Weights of a small self-supervised image encoder.
Model: 15.9M parameters, 32-pixel images, norm layernorm_no_bias, activation gelu, moe soft, patch size [4, 4], layers 12, width 128.
Rows from expert 25 of block 5, named by matrix and row number. Rows with one number belong to one neuron. Each number is 128 + 24 x the weight over its row's rms, rounded and kept within 0 to 255. All counts start at 0. After the name is the row's rms in percent of the matrix's.
# up: expert up (model.blocks.5.mlp.up, 64x128x128), inputs 0-63
# down: expert down (model.blocks.5.mlp.down, 64x128x128, transposed), outputs 0-63
up.80 099 [147 129 167 141 134 126 155 187  74 125 170 126 123 137 131 127 146 125 161 163 145 128 102 127 139 112 144 139 136 155 124 154 118 101 126 101 111 149 140 149 171 136 116 106 120 153 158  99 120  82 121 129 121 120 147 100 136 111 105 172 133 164 121 127]
down.80 079 [158 133 140 101 140 110 131 153 182 130 119 102 121 139 133 127 158 126 142 130 207 126 108 132 141 139 124 133 139 128 113 181  97 123 151 125  87 150 140 156 143 125 139 143 122 134 140 126 145 118 137 117  92 136 119 110 138 117 133 144 117 144 154 130]
up.81 102 [132 104 134 133 151 122 149 169  94 115 165 152 157 123 112 154 118 104 136 185 142 115 115 127 118  93 128 123 157 139 121 158 138  96 129 118 121 121 146 149 172 145 118 106 103 132 145 132 138 125 154 109 142 138 134 119  93 116 151 152 130 155 123 127]
down.81 078 [135 132 136 154 125  77 176 113 130 131 132 141 152 146 143 118 154 116 123 119 195  95 126 104 147 125 126 157 168 152 118 170 127 139 131 112 134 126 108 155 115 106 112 119 125 112 105 102 155 120 162 143  92 149 115 104 170 110 184 119 122 107 164 113]
up.82 087 [163 124 169 140 162 147 122 163  79 111 170 106 139 135 154 148 113 118 146 155 141 140  89 133 133 112 152 124 160 170 125 132 117 105 135 103 117 149 120 156 151 146 129 115 132 158 128 122 134  95 127 101 132 144 155  99 130 101 103 165 120 173 128 139]
down.82 081 [174  99 154 142 149 143 125 133 129 124 105 104 131 144 163 123 163 115 124 119 175 139 107 146 138 165 133 116 139 162 117 145 107 103 144 120  96 144 143 148 117 132 116 120 137 168 107 146 149 107 164 127 135 133 121  97 147 163 134 141  97 160 132 126]
up.83 097 [157 132 179 138 144 136 138 183  74 116 163 114 119 140 141 123 132 119 149 164 146 137  99 132 147 116 154 147 141 160 118 148 117 112 130  97 113 153 128 159 164 142 124 116 134 152 141  98 125  84 124 112 116 123 157  95 143 111  87 167 130 165 122 133]
down.83 085 [171 127 145 120 152 126 122 142 162 128 108  97 124 144 146 127 164 122 129 127 190 139 101 141 141 157 124 130 138 145 110 172  98 119 149 119  87 153 140 160 128 136 130 138 127 158 131 144 132 108 143 121 108 121 130 107 151 141 119 140  98 160 145 128]
up.84 064 [116 122 128 135 114 139 168 120 126 149 149 161 147 110  92 134 114  66 106 163 141 129 127 131  92 109 113 101 147 119 148 161 137 133 112 135 130 101 131 112 142  87  91 102 126 124 122 125 175 146 151 132 107 177 122 184  63 105 153 115 115 129 131 136]
down.84 093 [147 141 136  99 141 142  90 157 138 108 127  94 116 114 132 109 119 135 140 146 155 172 107 176 113 140 107 113 102 127 114 117 122  86 144 151 105 167  99 124 103 163 159 137 126 165 148 182 108 140  89 125 178 104  98 113 137 143  74 169 117 177 112 139]
up.85 131 [157 148 139 128 126  97 187 116 140 166 103 176 146 167 140 141 130 119 136 120 151  85 140 121 149 124 137 114 124 130 132 149  81 106  86 119 121 150 150 119 123  93 127 105  80 121 123  72 158 102 118 175  83 134 189 139 160 136 157 109 108 134  81 121]
down.85 165 [127 131 132 171 130 133 163 106  94 108 104 119 143 139 128  97 101 106  82 141 120 165 134 178 128 161 104 146 118 159 109 117 142 139 144 124 155 118  91 125  81 106 116 133  97 161 149 186 160 159 121 152 129  86 119 113 156 158 136 138 106 173 128 144]
up.86 102 [151 117 181 123 148 124 143 181  73 122 159 114 131 135 135 125 120 125 144 157 155 124 107 123 140 104 155 141 156 155 131 147 127 108 135 105 105 161 122 141 156 137 127 116 129 150 150  98 146 104 134 105 125 122 160  95 144 101  98 174 139 162 124 138]
down.86 085 [184 130 141 114 146 112 135 132 182 139 105 111 128 141 149 128 152 127 129 111 205 114  82 127 147 151 132 127 137 140 128 167  99 113 139 127  87 162 147 142 132 127 119 127 119 149 124 125 144 104 135 113 105 129 127 117 151 130 119 142  97 138 141 120]
up.87 099 [152 127 182 133 148 135 141 181  73 119 162 105 125 138 140 124 131 125 151 160 147 139  98 123 144 113 156 140 149 162 126 142 123 110 134 102 109 154 122 151 159 136 130 120 133 156 147 102 132  91 125 108 122 123 158  90 144 105  86 173 133 169 129 141]
down.87 086 [179 125 148 111 149 128 125 143 169 130 106  99 123 144 153 129 164 122 132 122 190 135  93 137 141 156 135 126 130 146 119 165 104 112 141 128  80 161 150 148 130 128 126 131 125 163 138 144 138 107 132 117 112 122 123 112 150 141 113 145  97 159 141 128]
up.88 096 [143 129 166 136 135 129 154 190  73 121 169 123 127 130 124 134 141 128 162 169 148 128 100 124 134 111 145 140 138 154 127 151 125  97 121 101 110 145 133 144 169 131 123 102 117 153 162 107 120  85 120 131 126 121 143 101 135 114 112 171 133 167 122 125]
down.88 080 [159 139 146 107 135 110 133 154 179 131 118 104 121 139 129 124 154 125 142 128 212 124 111 131 140 138 122 127 143 133 117 172  98 122 143 121  83 152 132 146 131 123 142 132 121 136 143 120 144 117 140 123  91 138 111 111 146 123 136 138 118 138 157 130]
up.89 092 [157 122 171 140 156 135 136 179  78 117 166 109 128 137 142 138 126 124 150 164 143 138  98 127 140 120 153 125 147 166 125 136 115  98 133 105 116 150 126 153 158 143 127 116 126 158 136 117 130  94 126 109 123 127 154  91 141 104 100 168 127 172 127 130]
down.89 081 [178 109 155 126 156 130 132 135 154 136 102 102 127 147 155 126 171 120 133 114 187 132 112 140 141 165 132 121 130 154 120 152 104 104 142 119  96 150 135 148 115 137 122 123 126 165 122 144 142 105 158 124 120 125 131 102 153 152 130 136  98 155 140 130]
up.90 103 [141 120 161 135 134 122 156 185  76 131 166 133 139 132 132 137 133 133 145 160 143 117 105 120 131 102 141 129 145 159 128 153 122  93 129 108 107 151 136 138 168 129 116  98 109 147 154 100 134 100 125 122 122 130 153 105 131 113 116 173 134 161 118 123]
down.90 076 [168 135 137 105 134 102 138 147 198 145 117 111 129 140 125 130 139 132 140 122 209  98  94 111 144 131 133 128 149 119 124 169 107 117 147 115  93 153 139 146 137 121 132 130 120 119 135 105 157 113 142 111  87 145 123 125 134 110 142 133 121 124 153 124]
up.91 099 [149 123 179 135 143 130 151 187  72 127 162 119 131 140 133 132 129 127 153 164 149 130 106 126 134 111 152 133 144 158 127 142 121 102 128 103 105 154 128 144 162 133 122 109 120 154 149 104 134  92 123 111 123 124 154  96 138 107 103 172 137 169 120 129]
down.91 079 [172 125 144 110 145 115 135 140 183 140 110 107 124 146 143 132 158 127 134 114 210 118  95 127 144 154 134 121 137 138 125 161 100 104 137 128  82 155 152 146 128 129 125 128 126 147 131 125 143 102 147 106 102 134 128 117 145 124 136 135 107 140 145 130]
up.92 100 [142 123 171 125 139 125 141 181  70 128 163 118 127 137 135 118 132 123 136 161 154 128 108 117 145 113 151 153 149 152 122 151 133 110 135 100 109 157 132 146 165 136 124 110 131 151 148  85 138  89 128 120 119 119 164 100 141  95  98 172 136 155 124 137]
down.92 082 [171 145 139 100 142 111 136 143 180 127 118 110 125 136 133 113 139 122 132 134 211 124  87 122 148 138 122 145 142 126 116 179  98 126 158 127  84 162 139 157 138 122 136 142 114 147 137 122 131 112 122 110  91 132 125 121 154 118 112 146 103 137 148 125]
up.93 102 [145 114 172 128 142 122 150 185  73 130 162 124 134 132 135 128 124 132 139 159 148 122 107 114 139 105 147 139 156 155 133 151 127 102 134 103 106 158 130 140 163 141 120 110 123 147 152  94 141 101 129 110 123 117 158  96 138 105 105 171 138 159 125 132]
down.93 082 [171 138 139 108 140 103 133 139 188 141 107 116 134 138 140 121 144 135 128 116 212 108  90 117 143 142 128 129 147 128 123 166 105 117 152 116  92 157 142 151 134 120 124 135 113 132 130 113 148 111 132 115  95 134 129 122 148 123 126 140 103 136 146 119]
up.94 100 [152 126 178 135 141 127 149 186  68 122 165 121 125 141 137 122 129 123 152 162 149 129 103 128 140 109 153 144 144 158 125 150 119 110 128  99 109 158 129 150 164 136 118 114 126 152 148  94 133  85 122 112 119 122 158  98 142 110  95 168 133 164 119 134]
down.94 081 [171 134 140 103 151 115 129 141 174 137 110 102 124 144 148 126 154 125 134 123 203 124 101 132 144 146 131 128 142 131 113 170  99 116 146 126  84 152 146 151 136 128 127 137 123 145 134 131 137 106 141 114  96 126 127 117 143 130 124 137 101 148 146 123]
up.95 104 [142 126 167 136 133 125 148 186  73 127 167 126 133 137 130 129 132 131 140 162 145 118 108 117 137 106 141 140 141 156 129 154 122  98 130 102 112 156 136 139 171 133 118 106 115 150 155  88 133  94 124 123 122 128 158  98 135 112 109 171 138 157 122 126]
down.95 078 [165 147 138 102 144 108 130 147 194 138 117 107 123 139 129 130 135 133 135 126 210 109  98 117 143 130 122 128 142 119 122 171 101 124 158 116  84 157 139 153 147 124 139 141 112 127 132 116 147 114 138 116  88 142 126 124 137 113 130 136 117 127 152 120]
up.96 099 [139 119 171 128 143 121 145 189  76 125 165 115 132 129 134 129 136 134 143 160 150 122 106 116 137 108 147 134 152 154 135 150 130 100 128 103 103 155 126 134 160 141 129 109 121 148 152 102 137  99 131 116 125 115 150  93 137 107 105 176 135 159 126 132]
down.96 083 [171 142 147 106 138 108 131 143 196 132 107 107 130 137 135 123 151 132 135 123 207 115  91 124 142 144 127 128 144 135 131 162 105 118 145 123  88 160 136 144 127 127 132 127 111 138 136 122 148 111 134 113 104 134 122 119 142 126 127 144 105 143 148 123]
up.97 099 [105 170 152 106 122 120  86 154 127 138 126  64  81 114  81  71 164 137  98 138 169 146 136 105 122 160 158 159 105 110 130 118 161 138 133 119 138 128 116 105 114 167 198 138 169 110 148 105 111 113 107 139 114  85 106 122 155 108  65 126 163 126 151 155]
down.97 121 [125  95 101 156 106 118 130 116 103 167 131 159 155 139 150 138 123 136 111 105  86  98 151 111 125 120 157 103  99 134 132 119 132 126 100 127 181 101 190 116 143 104  88 130 170 115 112  99 158 137 158 120 138 157 144 117 115 139 168  71 156  91 148 125]
up.98 099 [151 123 179 134 141 129 145 184  72 120 162 116 128 138 139 125 129 121 152 161 151 132 102 129 141 110 154 145 146 156 126 148 121 107 130  97 108 159 130 151 164 138 124 114 128 154 152  96 134  88 125 111 123 125 157  98 140 110  96 170 133 166 123 135]
down.98 082 [173 133 140 111 149 119 129 141 174 135 111 105 126 143 148 130 161 118 131 120 196 128  95 128 142 150 129 131 132 140 115 175  97 116 144 124  91 154 149 153 132 124 129 138 123 148 132 131 137 107 139 112 100 133 126 110 150 137 124 143 101 152 147 122]
up.99 084 [153 132 123 140 200 127 102 166 119 145 144 114 159 122 126 163 102 143 103 133 135 123 120 124 113 145 132 115 168 134 155 115 153  72 134 127 137 125 109 131 126 134 121  84  91 158 120 151 138 130 163  89 136 102 148 116 100 157 124 132 121 153 138 133]
down.99 091 [137 120 177 127 141 129 134 172 111 111 117 107 116 120 153 124 143 143 167 128 175 138 118 154 125 122 109 127 162 139 141  99 135 141 151 128 101 148  83 137  96 137 145 112 110 135  89 138 146 119 154 162 125 108 127 114 130 147 144 147 118 164 139 154]
up.100 098 [142 133 171 132 135 125 136 188  76 129 166 114 122 133 135 116 142 135 137 164 148 131 107 116 148 117 151 146 141 154 124 148 133 103 124  98 111 150 131 145 167 144 133 110 134 153 155  93 126  81 123 126 116 109 149  87 139 102  96 170 137 157 130 132]
down.100 086 [161 150 146 100 140 118 125 152 184 118 108 102 116 137 131 117 147 133 139 134 207 132  99 134 138 144 118 137 142 130 114 171  99 122 156 116  81 157 124 155 130 132 149 134 112 147 146 136 132 109 117 122  98 121 111 117 144 119 117 152 108 148 146 123]
up.101 098 [141 126 164 137 138 124 147 188  75 126 169 123 127 131 133 135 140 134 154 160 149 119  98 122 136 109 146 139 143 155 131 151 127  95 127 103 106 153 135 142 172 135 123 103 114 147 163 105 126  92 123 122 129 117 146  93 130 114 110 176 133 161 123 132]
down.101 077 [156 141 144 101 132 107 131 148 187 134 118 111 121 138 130 129 144 127 138 124 212 119  97 137 140 133 124 135 140 125 120 176 109 122 148 117  92 158 141 141 146 120 140 132 116 132 140 115 152 117 135 113 100 143 106 115 131 125 141 150 111 136 156 125]
up.102 098 [152 122 166 140 135 126 159 186  72 127 166 131 129 144 135 135 129 125 162 165 141 127  97 130 134 105 147 134 138 159 128 151 112 105 123 103 108 155 139 149 168 129 109 107 112 151 155 101 126  90 118 123 124 127 153 104 132 123 107 163 128 169 113 125]
down.102 075 [158 129 138 108 143 111 127 143 171 144 116 109 125 146 139 137 158 122 133 123 202 117 112 127 142 141 135 121 139 131 110 175  96 117 140 121  91 143 146 156 135 126 129 141 128 136 126 119 149 119 154 117  99 136 133 114 142 124 144 132 113 140 157 121]
up.103 103 [139 124 155 144 130 122 162 184  81 128 171 139 137 130 125 142 137 135 154 165 140 112 104 119 133 104 132 125 137 156 133 154 117  89 120 107 108 145 143 137 171 128 116  96 101 150 161 111 125 102 121 133 124 127 143 102 126 121 128 168 131 159 115 117]
down.103 075 [150 136 138 105 131  97 135 149 196 142 119 117 126 142 122 131 146 143 152 120 205  99 114 119 145 122 129 125 150 121 128 165 107 127 147 113  94 149 130 141 140 117 140 128 119 116 137 106 160 116 148 128  94 149 117 116 129 107 154 132 127 120 158 118]
up.104 092 [148 157 177 108 139 165 157 136 125 149 116  95 110 137 114  92 144 109 126 132 193 176 131 138 124 157 142 126 143 146 156 113 135 115 115 142 121 131 111  90 106 144 158 114 148 133 121 126 121 114 135 134 124 130 161  76 175 100  99 119 144 160 158 145]
down.104 114 [ 95 107 117 115 115  99 100 127 116 116 154 167 168 129 133 116  82 134 133 138  80 115 167 146 113  81 126 149 163  98  85 110 180 175 159 113 169 126 109 136 124 109 139 172 135 100 106 104 157 166 146 144 130 136 129 132 100 106 168 145 145 115 144 118]