A small self-supervised image encoder, trained from scratch.
Model: 32-pixel images, arch vit, activation gelu, num experts 64, patch size [4, 4], layers 12.
Training: adamw at rate 0.0025, batches of 256.
Data: trained on capsule endoscopy frames (Kvasir-Capsule), 42238 training examples.
Rows from expert 2 of block 9, named by matrix and row number. Rows with one number belong to one neuron. Each number is 128 + 24 x the weight over the matrix's rms, rounded and kept within 0 to 255. All counts start at 0. Numbers have three digits each.
# up: expert up (model.blocks.9.mlp.up, 64x128x128), inputs 0-127
# down: expert down (model.blocks.9.mlp.down, 64x128x128, transposed), outputs 0-127
up.29:121114124106120146097135141116093115121123105152152131123104149115135134151146189119112127128120135126122086102141072110145124142142179120150129140159094166131114124164109160133146096064118131159177086144129162070138142105153108149103124112131101102107138153140137166130121191103163078118117187130126107178146126112131126145163104114125139141162113134077118135119103139136132130140067
down.29:132135148155155127167110125107131132126153152129148131149117147090161102129138138130148176130100137129113106134126122119141143135127125137099145120117108148128095139133164134142124114117091128084114128116118088166111139133110146120119100127127140121135100123073143129152151141129130128114137121139117140088117099146145094135143133126115145127094105131150142118129121133120113123130145
up.30:097107120131141147105133128087130131138114124163121134125113131162123144133129148115108103120107135123093125107167144135129144117158120119112156160135174149160163120128062163112172135115131129170167145124196112092136095133111114080109149107164117113102096124173126108122181095143148143092058126139113096118148120162097121120145095123124125136174104139114118099150099108151123124149108
down.30:140171115106107131135120138126140114113108108110138112097182133083146081116120111134110145095144119097134114155109122149137139157116154108141117123128085117110087140093151076124111155090125124109091114132103099178155122134138191133142124167109120119147139131123131135122112119110112134170150138155097140125146157145123145148089104136148144108086170117155166143138148138109144162141147
up.31:114096120103139160077171103094136131142110122121107148121130131136115124103126143115093097144103125125144119097130134134148155097129110118132134163125152137137157106141080153122131148126108133157178151103176139101119118132112111083103139104141113114130048138203108147158164079137131143109100094151094108104146127184089155125111098110120122127168096142133086083136122107164112112177130
down.31:138164102085105119110132116117168093157062058054114102056190113081122059176074119150103164073187129101138093170114083142123152199093187083156122127141090088133102162116163044091079167065188120076113168096104063165200149120159161145148105154115101135153193124151195138130098091118116138171149128124094094131136138145099155129095124158170178133077161085164183177156157108143195160139162
up.32:098088115117135145092140141090129130145113126144125151131136128129115146129127141134122123141117134131135132093115129100140125123156105103124150125139147154135157130144074136119188132121128153151150130107162137120137132148110121103106114116148112118104116128147129114137146100140139105115084130128128121116138112132113143130147103128129103122165099128105136115138102123140127118156109
down.32:121151117131126122146120122127144121113134129117113113113176122116142109119142108140123134115134123095125115150131152139131134134112140125146108118142078134136105146091125086139107153113123133098105120126109101169145124121146170124144154144101125124143130120120118128118126122122123124156130140136106151115114144148129130131096120136130162120103149123151148136109151144120139130130153
up.33:116090134070154160076142106083117121149113103126088162111124128140108132119113143126104106141110130126129147115139123155144153105151111131150145173144167150162179122155054157123151159123119112179157125112183146102137112135092112070101156098159114117117075126200117126131160072147153139096080127168103078107162138174096147136127103119130109147194089157128123091134116117142120126181109
down.33:134178110112128136121133129128165117113096094086116111077186123091145058135103123151124148085169141108145100163118104141145167168098160106137105115137093115129099157101168050100096148080149127091094148120091095176164112139149194149137139154101107116169190115144154130121117104127120139175127124138099127131139155148113147120099103150158187100064194115163190162142152132131177159120163
up.34:145117138116129110150089162133137108169110155125117160102101118075168110113112096130140123147137149160145107150139124096121129132138110104131117136132130146144118139126168118134103145093132124092151113117116119135161117127121120136125091122144120102138162119075152156117134151105134101155138133177100112128118129091145123121124132116123123130100165100100118139122130151154135151152135
down.34:122120147133166118144127137134132141136148136156153099132115158128118134104133131102116136141128111135115133111120126107136130132124130140138148097106105155114132137110138133147127126127134111106148143137137163125110135126131111149133119127141141152103103123113107149119115135130122111123139131128130128142137122161159128137148138115126133113140099132147111146127115116117140115127103
up.35:129102130155126144138134149116110125118149115125153126126116137133117117157131174135110126117149131133120117120141100132128096118139113124121133114155134154111148133117160129135134124109145140154151118134139160079110141117119115130097120130126115125112121159153133107145141150117156103119103173134120134132132116139117098129166133140115154125144102126100124111129099136144133121163115
down.35:137128140131125127142118133116149137119143138131115115135113120111155121105108120106146151099129119120125123140127142126124144126111140112133132146134122129128127134114153105142131126106102141093129115135124106164132143141135148127134120147126131122123126135110147141146127129133133098134128119123124136123121118129116133131122132112125131136106134120141145122134150138127130142128125
up.36:132108129090130156077151106067116110145100113142097160121120145125116141130156159129117088151108138124112126108150117141154155108145119129137134161138163138159160112148074158111161146106137148178135140128205136089128123134106092078089151113150124120088086134176138113148151066156157142111053141152107108113169131175089141141161093119108106132168091140116110098121125108160097112168108
down.36:142171113117127136127130124119165123119110103086126116102179121070140079123098108149104147070160119114143098151117120150137171157105165108139114114137078113129101144093168060101100145068139145095106136107103095175163116128132194141135114170089119117153176116134148123112123111124113133173157127146106131128124151162119151131085084156142178124067176114154163152126155122112153135137147
up.37:103115136140164117119148138128144123147122109117128129121153126141136124108140120109110125131124139123143136136119156124143135129129127138095130126132133112132138125125104136112122160155112121121112156134123095123116131128112109130159115129124126132130130135146106117122127117140136135124119121096119136121138136124124145116126122140128117143123126139146125116122128122116130113140164
down.37:118124125120115145118119121145129117121139124132116144111146112130105141151124101151130115137165120129160115131118138121119110141149127134131109126150132141117148132124122114115126130134128120140109132129116147119135128130138139126125152124118123119136146140145128116130123124122115144139111135115124132137126128135113146119119121114120121130121142120133133118122126140134142133133140
up.38:122114120120133147088155087078121122158103118120108151127116141136102132133137164112099104142100109118109136082139135166150167106131111131138117165142145155160167130135091159118152136149124130173151117100196161079137109137130104078100146108146126109110058121202132132154150092138131170107095115169100136086156139191074140125135114118152130091164080146123094081162124103156116106170109
down.38:138163115074095114132145121129168089142057067062120107075172132092142060161078118145119147064204144116128070168104096161113160184089187075135113124145087088157108154116170051080080182073170154094108155113086063175199136128157172171158092158112088141144184128132179118145103098117135130192172127142095095131128135137110159141081112163164183141074159081176168168178146105131191170139165
up.39:122147121125136130136125112120124133134129147133153141137112126128106115140112119129139136103134145127113126140150133137137135104127114120114124125144161134141146144135153133121132116141124124137134128104138140140131107113115123102135107126140121141127127128121138108108136132114120121128108116128142131114130123113121106128122123142128128126136125138146140108133132135135135159122155
down.39:112143139107121110119132132121131144120112114114143123126141128139140145118127114114117125139140130122118140134116148118133129128118130112138138138123135120120117140119131133142107128110124126113151136144133111115153134132140138119133146137118116117114129138131116139131121133117118137142154129131111129142126120131116141142116136119144135127137129132129113145121137136117142131117112
up.40:106097115090127123097175097095143118140130113127120112149125158129099137132130154151134118123137125118127147128125154126146111128190121113079128172124166115125162154124060131121152143118118142148146132130163117116139139135097093073128157113142138139109096127176121104130161098159130130121101134129133100125117126127097112103145092134130119126144106141125161104138130096127123117145137
down.40:115157107112103128128127124118154137115109114126122129114175116099144113122128106138130124102164120089151119141129122127126140150110157118161114124160097136111118122095134086133131150103122119138121121118118100150149122136130183140140138146096129083161151131117131118130111123113112132161152133144099133123139171129109146112109104127114134118101188127146146141099136144118150124122148
up.41:095093126132151142071130136059127150179106127140108165112126142119131138124120145115108099147108137106130136094143128116120146126151116120129150149150148156176164099145057161150184147115133124180163139126178151107120111141112085094088143122152098127098108133183130103133169101149164114116085146158115112102159141141117128124154088128120082128179099147108099074138115118161114105166119
down.41:137175114124144137143119105132144105095143096115135095105190127087133083119133106143127153094154140110136111168121128140135145144121168127137106124121085119124096155090178075127104147100118142088101113118103097174147130116145181127146146157114117129152161118121126137121114103105106141173147151140087129128140158156102155140093123142143173099068149093156185140140138151102148140126158
up.42:104071143103146149094130113079127118167104108120113135124110147146123148153153176138107083164097113111110127107148114141137140113145144112145140161144179179156191110137061178135146145109127124180168135125189150069114111142096128077072140111158122113129088124202103103139164092147169115105082147153118099117171136175084126117130098135138117131194071144127105076145118126149104121174086
down.42:133185114136130137140123120117162117106121108119111112099178119074139055107106110137120158074172131119138093155109125137123167150107160099133121111141063131132098157091182063104095145073129142083102123125098088183139125129148201140148110163098111117132154126118140148127125113124120141184144131146085127111133162148124146144092114153144183112062167107160175142121167135108150146142152
up.43:106091122116137146057125141087130129180117105159095158121119137138136143128121152094121120143089129105116118089158132136116139124149103121136163148142133170136184121140064173133164128144107122157176123125184155096111125126106103115087161116167103106107116130175136118132160111123144089103075133142117106112166136144121127123135069108119093138183094150120099086119127123149105112170117
down.43:133173120133146136164119113121152127113142112115118086072170131091136092106118090140121151103155141108117120153127143134136145151119151109123118115123096117135076139110169069102104138083117141070101109126084099175136131126143188121155123153088110132152141120116122125120117113111104140174131141160099142120135144163128138157101117149140158093084175111147179141127133150098147148126151
up.44:141130137169140146151138121134120114121128123102142108115095138091141110135130141114112116110131101116141127137131102129134146135122147122148133143128115135133107129109165129121108101115129124123141111121104138122117113129134133147135122137116114109097134162123113133118121160102123125146115149159109142104152115110171112137132140127109132131132113145149133124128090126135143121145123
down.44:125130136128111097145138125119132136139124143130147126135099137124126141133131138121127136113126152155100114141125116123150152129127131127141128141118152113112146139125142134149116120139137138120126130133134137139139151135123125122135130141144123131121124123117141141143145140139131112122138101122148156127114110127107119119137149102139130148133118119127132120141132124128129118124121
up.45:124108115111129161071137093082144113140105118130112160116137130155114135119122158112116105138108134126127137099142131140143166124150106122136122155139147150162182127142043190131141155123125149169144147093175159091110110156079109078098150105150127123108087121192119120131152069123134134108067132143099119103172122151087145121113083114128123126179101154118091073140120100150096127168107
down.45:151175113103133134129151124140164112117109084093109108085178121090145070130095104130092154106178134104137080154134119149152139169108168105155111127130072117126091129102153044106091161086151132108102148112103081185151124144158196143149120164112118117152187127140152129133112096116117129173138123156098126136139157159124144137084118162137183107068167079162175160138156114127156149128164
up.46:105097113061144157077152101089115117141111098138112145123141148149119162125136151130123082149114143128121127125139130117150155130144120108122136161150160132150168124139058171146156154115123148184133120118179133077128105129104100084087165103178140124099077142200134122150154083155140141088067115142119102107132139176084135117161094128113127130185085151133103105136141118159115126171122
down.46:132175110111121138129138128131162100115109101106116122086180110081134065130103125140117153073168118108145091160125131157123153157106166107147100126149067119127084148102149049102105144083115144110099134105097078174140130129130191139151131157091102116168163130122167121128120111099118142173142142139109119136150151141117152113081076150144181104071172122147175148143142142107172137122165
up.47:099084126087155151068167111079137137125098116147114144147145137137123141140130169133116083145111126129117123115142148128142123129153104124128141163143156135148172131131049170120163151108120135165154143099184143105121112133101111077107179098154131125097106147187141112148170063167150141106063132147122104111157131163094138110140105107120107122161097132119119112142121132145110115174117
down.47:133174098113126147119125129124157116119119087114118113096182103081145083119102119142114149093169120078135097152122132147138156167102159106171105119152086128126097144089149056110114163076118141107105122130117079182152122138151196140139128157096106115167155113122128119127119114117119142171138112142097132125132156165126152130097093152131165108069180123138162144130145140119178141118187
up.48:111107139104171168062152107095114138158101113115112143123111129142116125112132142113119097156087122115135128089144127137126159104141088125140134139153169143149153120145064167133151160130122143183163130125196154090136103123122122076092174097165113123135087148201099137132187090131134137091085111165084124091154136199099149137122100136133103125185102152143082061128120110159101121202114
down.48:127178105100117111117159116132174109124089080085112088074187130077146056152084104151118154084188141114135077167108091150124158191084183094144103116128095106126108154108165031091079148070180124080105163102095079175173148124156179154149103156105099138157193135141182137134106099123108142183138134153098094130133147136121145131083109151150185130061180085174185175184164104121177154136165
up.49:092093111109148165108150073087138116134111115143104142134172132150095139127129122108116095145105138123119157113131144157144140126146083107141153156116169131151171124131084165119166192126125161170124152107172125117108108149102097063109156110156133143127069131206108119144149062162162143110066131127113116129135136167109120092129079123119110141186116150147113086122139135126135100178132
down.49:113162093102120144115141130123167110105097090101103108079201114085135077141110100160102150088207121114147109149129118137124150171099193101166107140138092113133080155097143048099115186087140135114116131122103083168168121129153170143140127155106107104150192127156150097124112108102104113167147123151112134148142155153106170134087091143157172121072183094152189173129144124134167150107172
up.50:093105125085142169078146126093116110137093123154108157122121158152113156118155151120104082150107119112119139099153111129141141127155118135133144181157148179158165103145054185117158154129121141154152133118178150081118100147116097073082176108166124096100091126207115104137164091142152124116058119140118120112155146178109141136164082132133118141178072150144091087158104117162119121177091
down.50:139191097121133138131141126137170134117114100100107094086183124092131069121112095149111160078159137107131083164127122139125150153091171093142104123141065112127087147096182057106106146078135151098117120107091092188151121131138193131150114172082114108161161124116140135128119108119121135171146127162104135115120134165114132135092090145140168104068174115173174140132131133108164156134168
up.51:107115114122142138096119134097130144134113115147133137126165138147114128143131145118132103150113119125147149115125156136129122138160099099131141140145159136148150122124084157138149147103142139166146132128160154102126117131088127076114155101159127110104109132189128122147167089142144133098079132145124101103145133150100103101140102135109110146168115133134131091156110129133121110163140
down.51:113162104109124124139132126128165123104141120130120099104169119105148092110130094128121141107159124097148122152122148145144137147121152121159113135138089126132111132092145069113111146093128144113118117116107104171133118130154166137134140152094119129164164127121126119115117117114105130152133141156114141138125147128120158141107086126132157122073169106131161137110152149121148122121133
up.52:118090146103125152068164074068139114154092120134100151125129136145127130135121140146125107155105131137129144116153135127134150122150117116116132151123122151157171123136060144118173161127133149163149132113180148119125117138106119054103171110149114128119052132177119127169151080167135144111066117163091105079156128161098135110150114122117116129168093135120124097142146127167109136166109
down.52:134188103095130145115142131133158104127111089110119107078186119081154080136106112143125128083173115093128086156113117136129175169103172105160109120125077121106093139086163064103109169093143126110116136114098086192169124140144171143160116152104096106146188139144155115114097102128112147177150107146108115137128161134113164117088094173145169118086167121148176165148150113124175151140161
up.53:101073112083156142061143119099123124150117134133117163120131117153138141138142142121115113135094146104108125090138139110139137130157110110098152148155159156161165126142057152139162144124117133159148145123199131094123107140096110108113160101156122114109093127189122116131180076132158108097084118161120099112165126148079119110135092116115108138172065133141104079136113148165118109173105
down.53:142181120131137138136121113122170129088147118115120111099194132090134080112123109141115151098172130098133113153131140144128140146111149103142119116131062126119093141116157065114114132085120142090087127124105090179140130128141185134151127146089131114148147140132123129121109120120096135170138132153096128121119162146128157120101101154131148110085165107147168143116159144097145144132151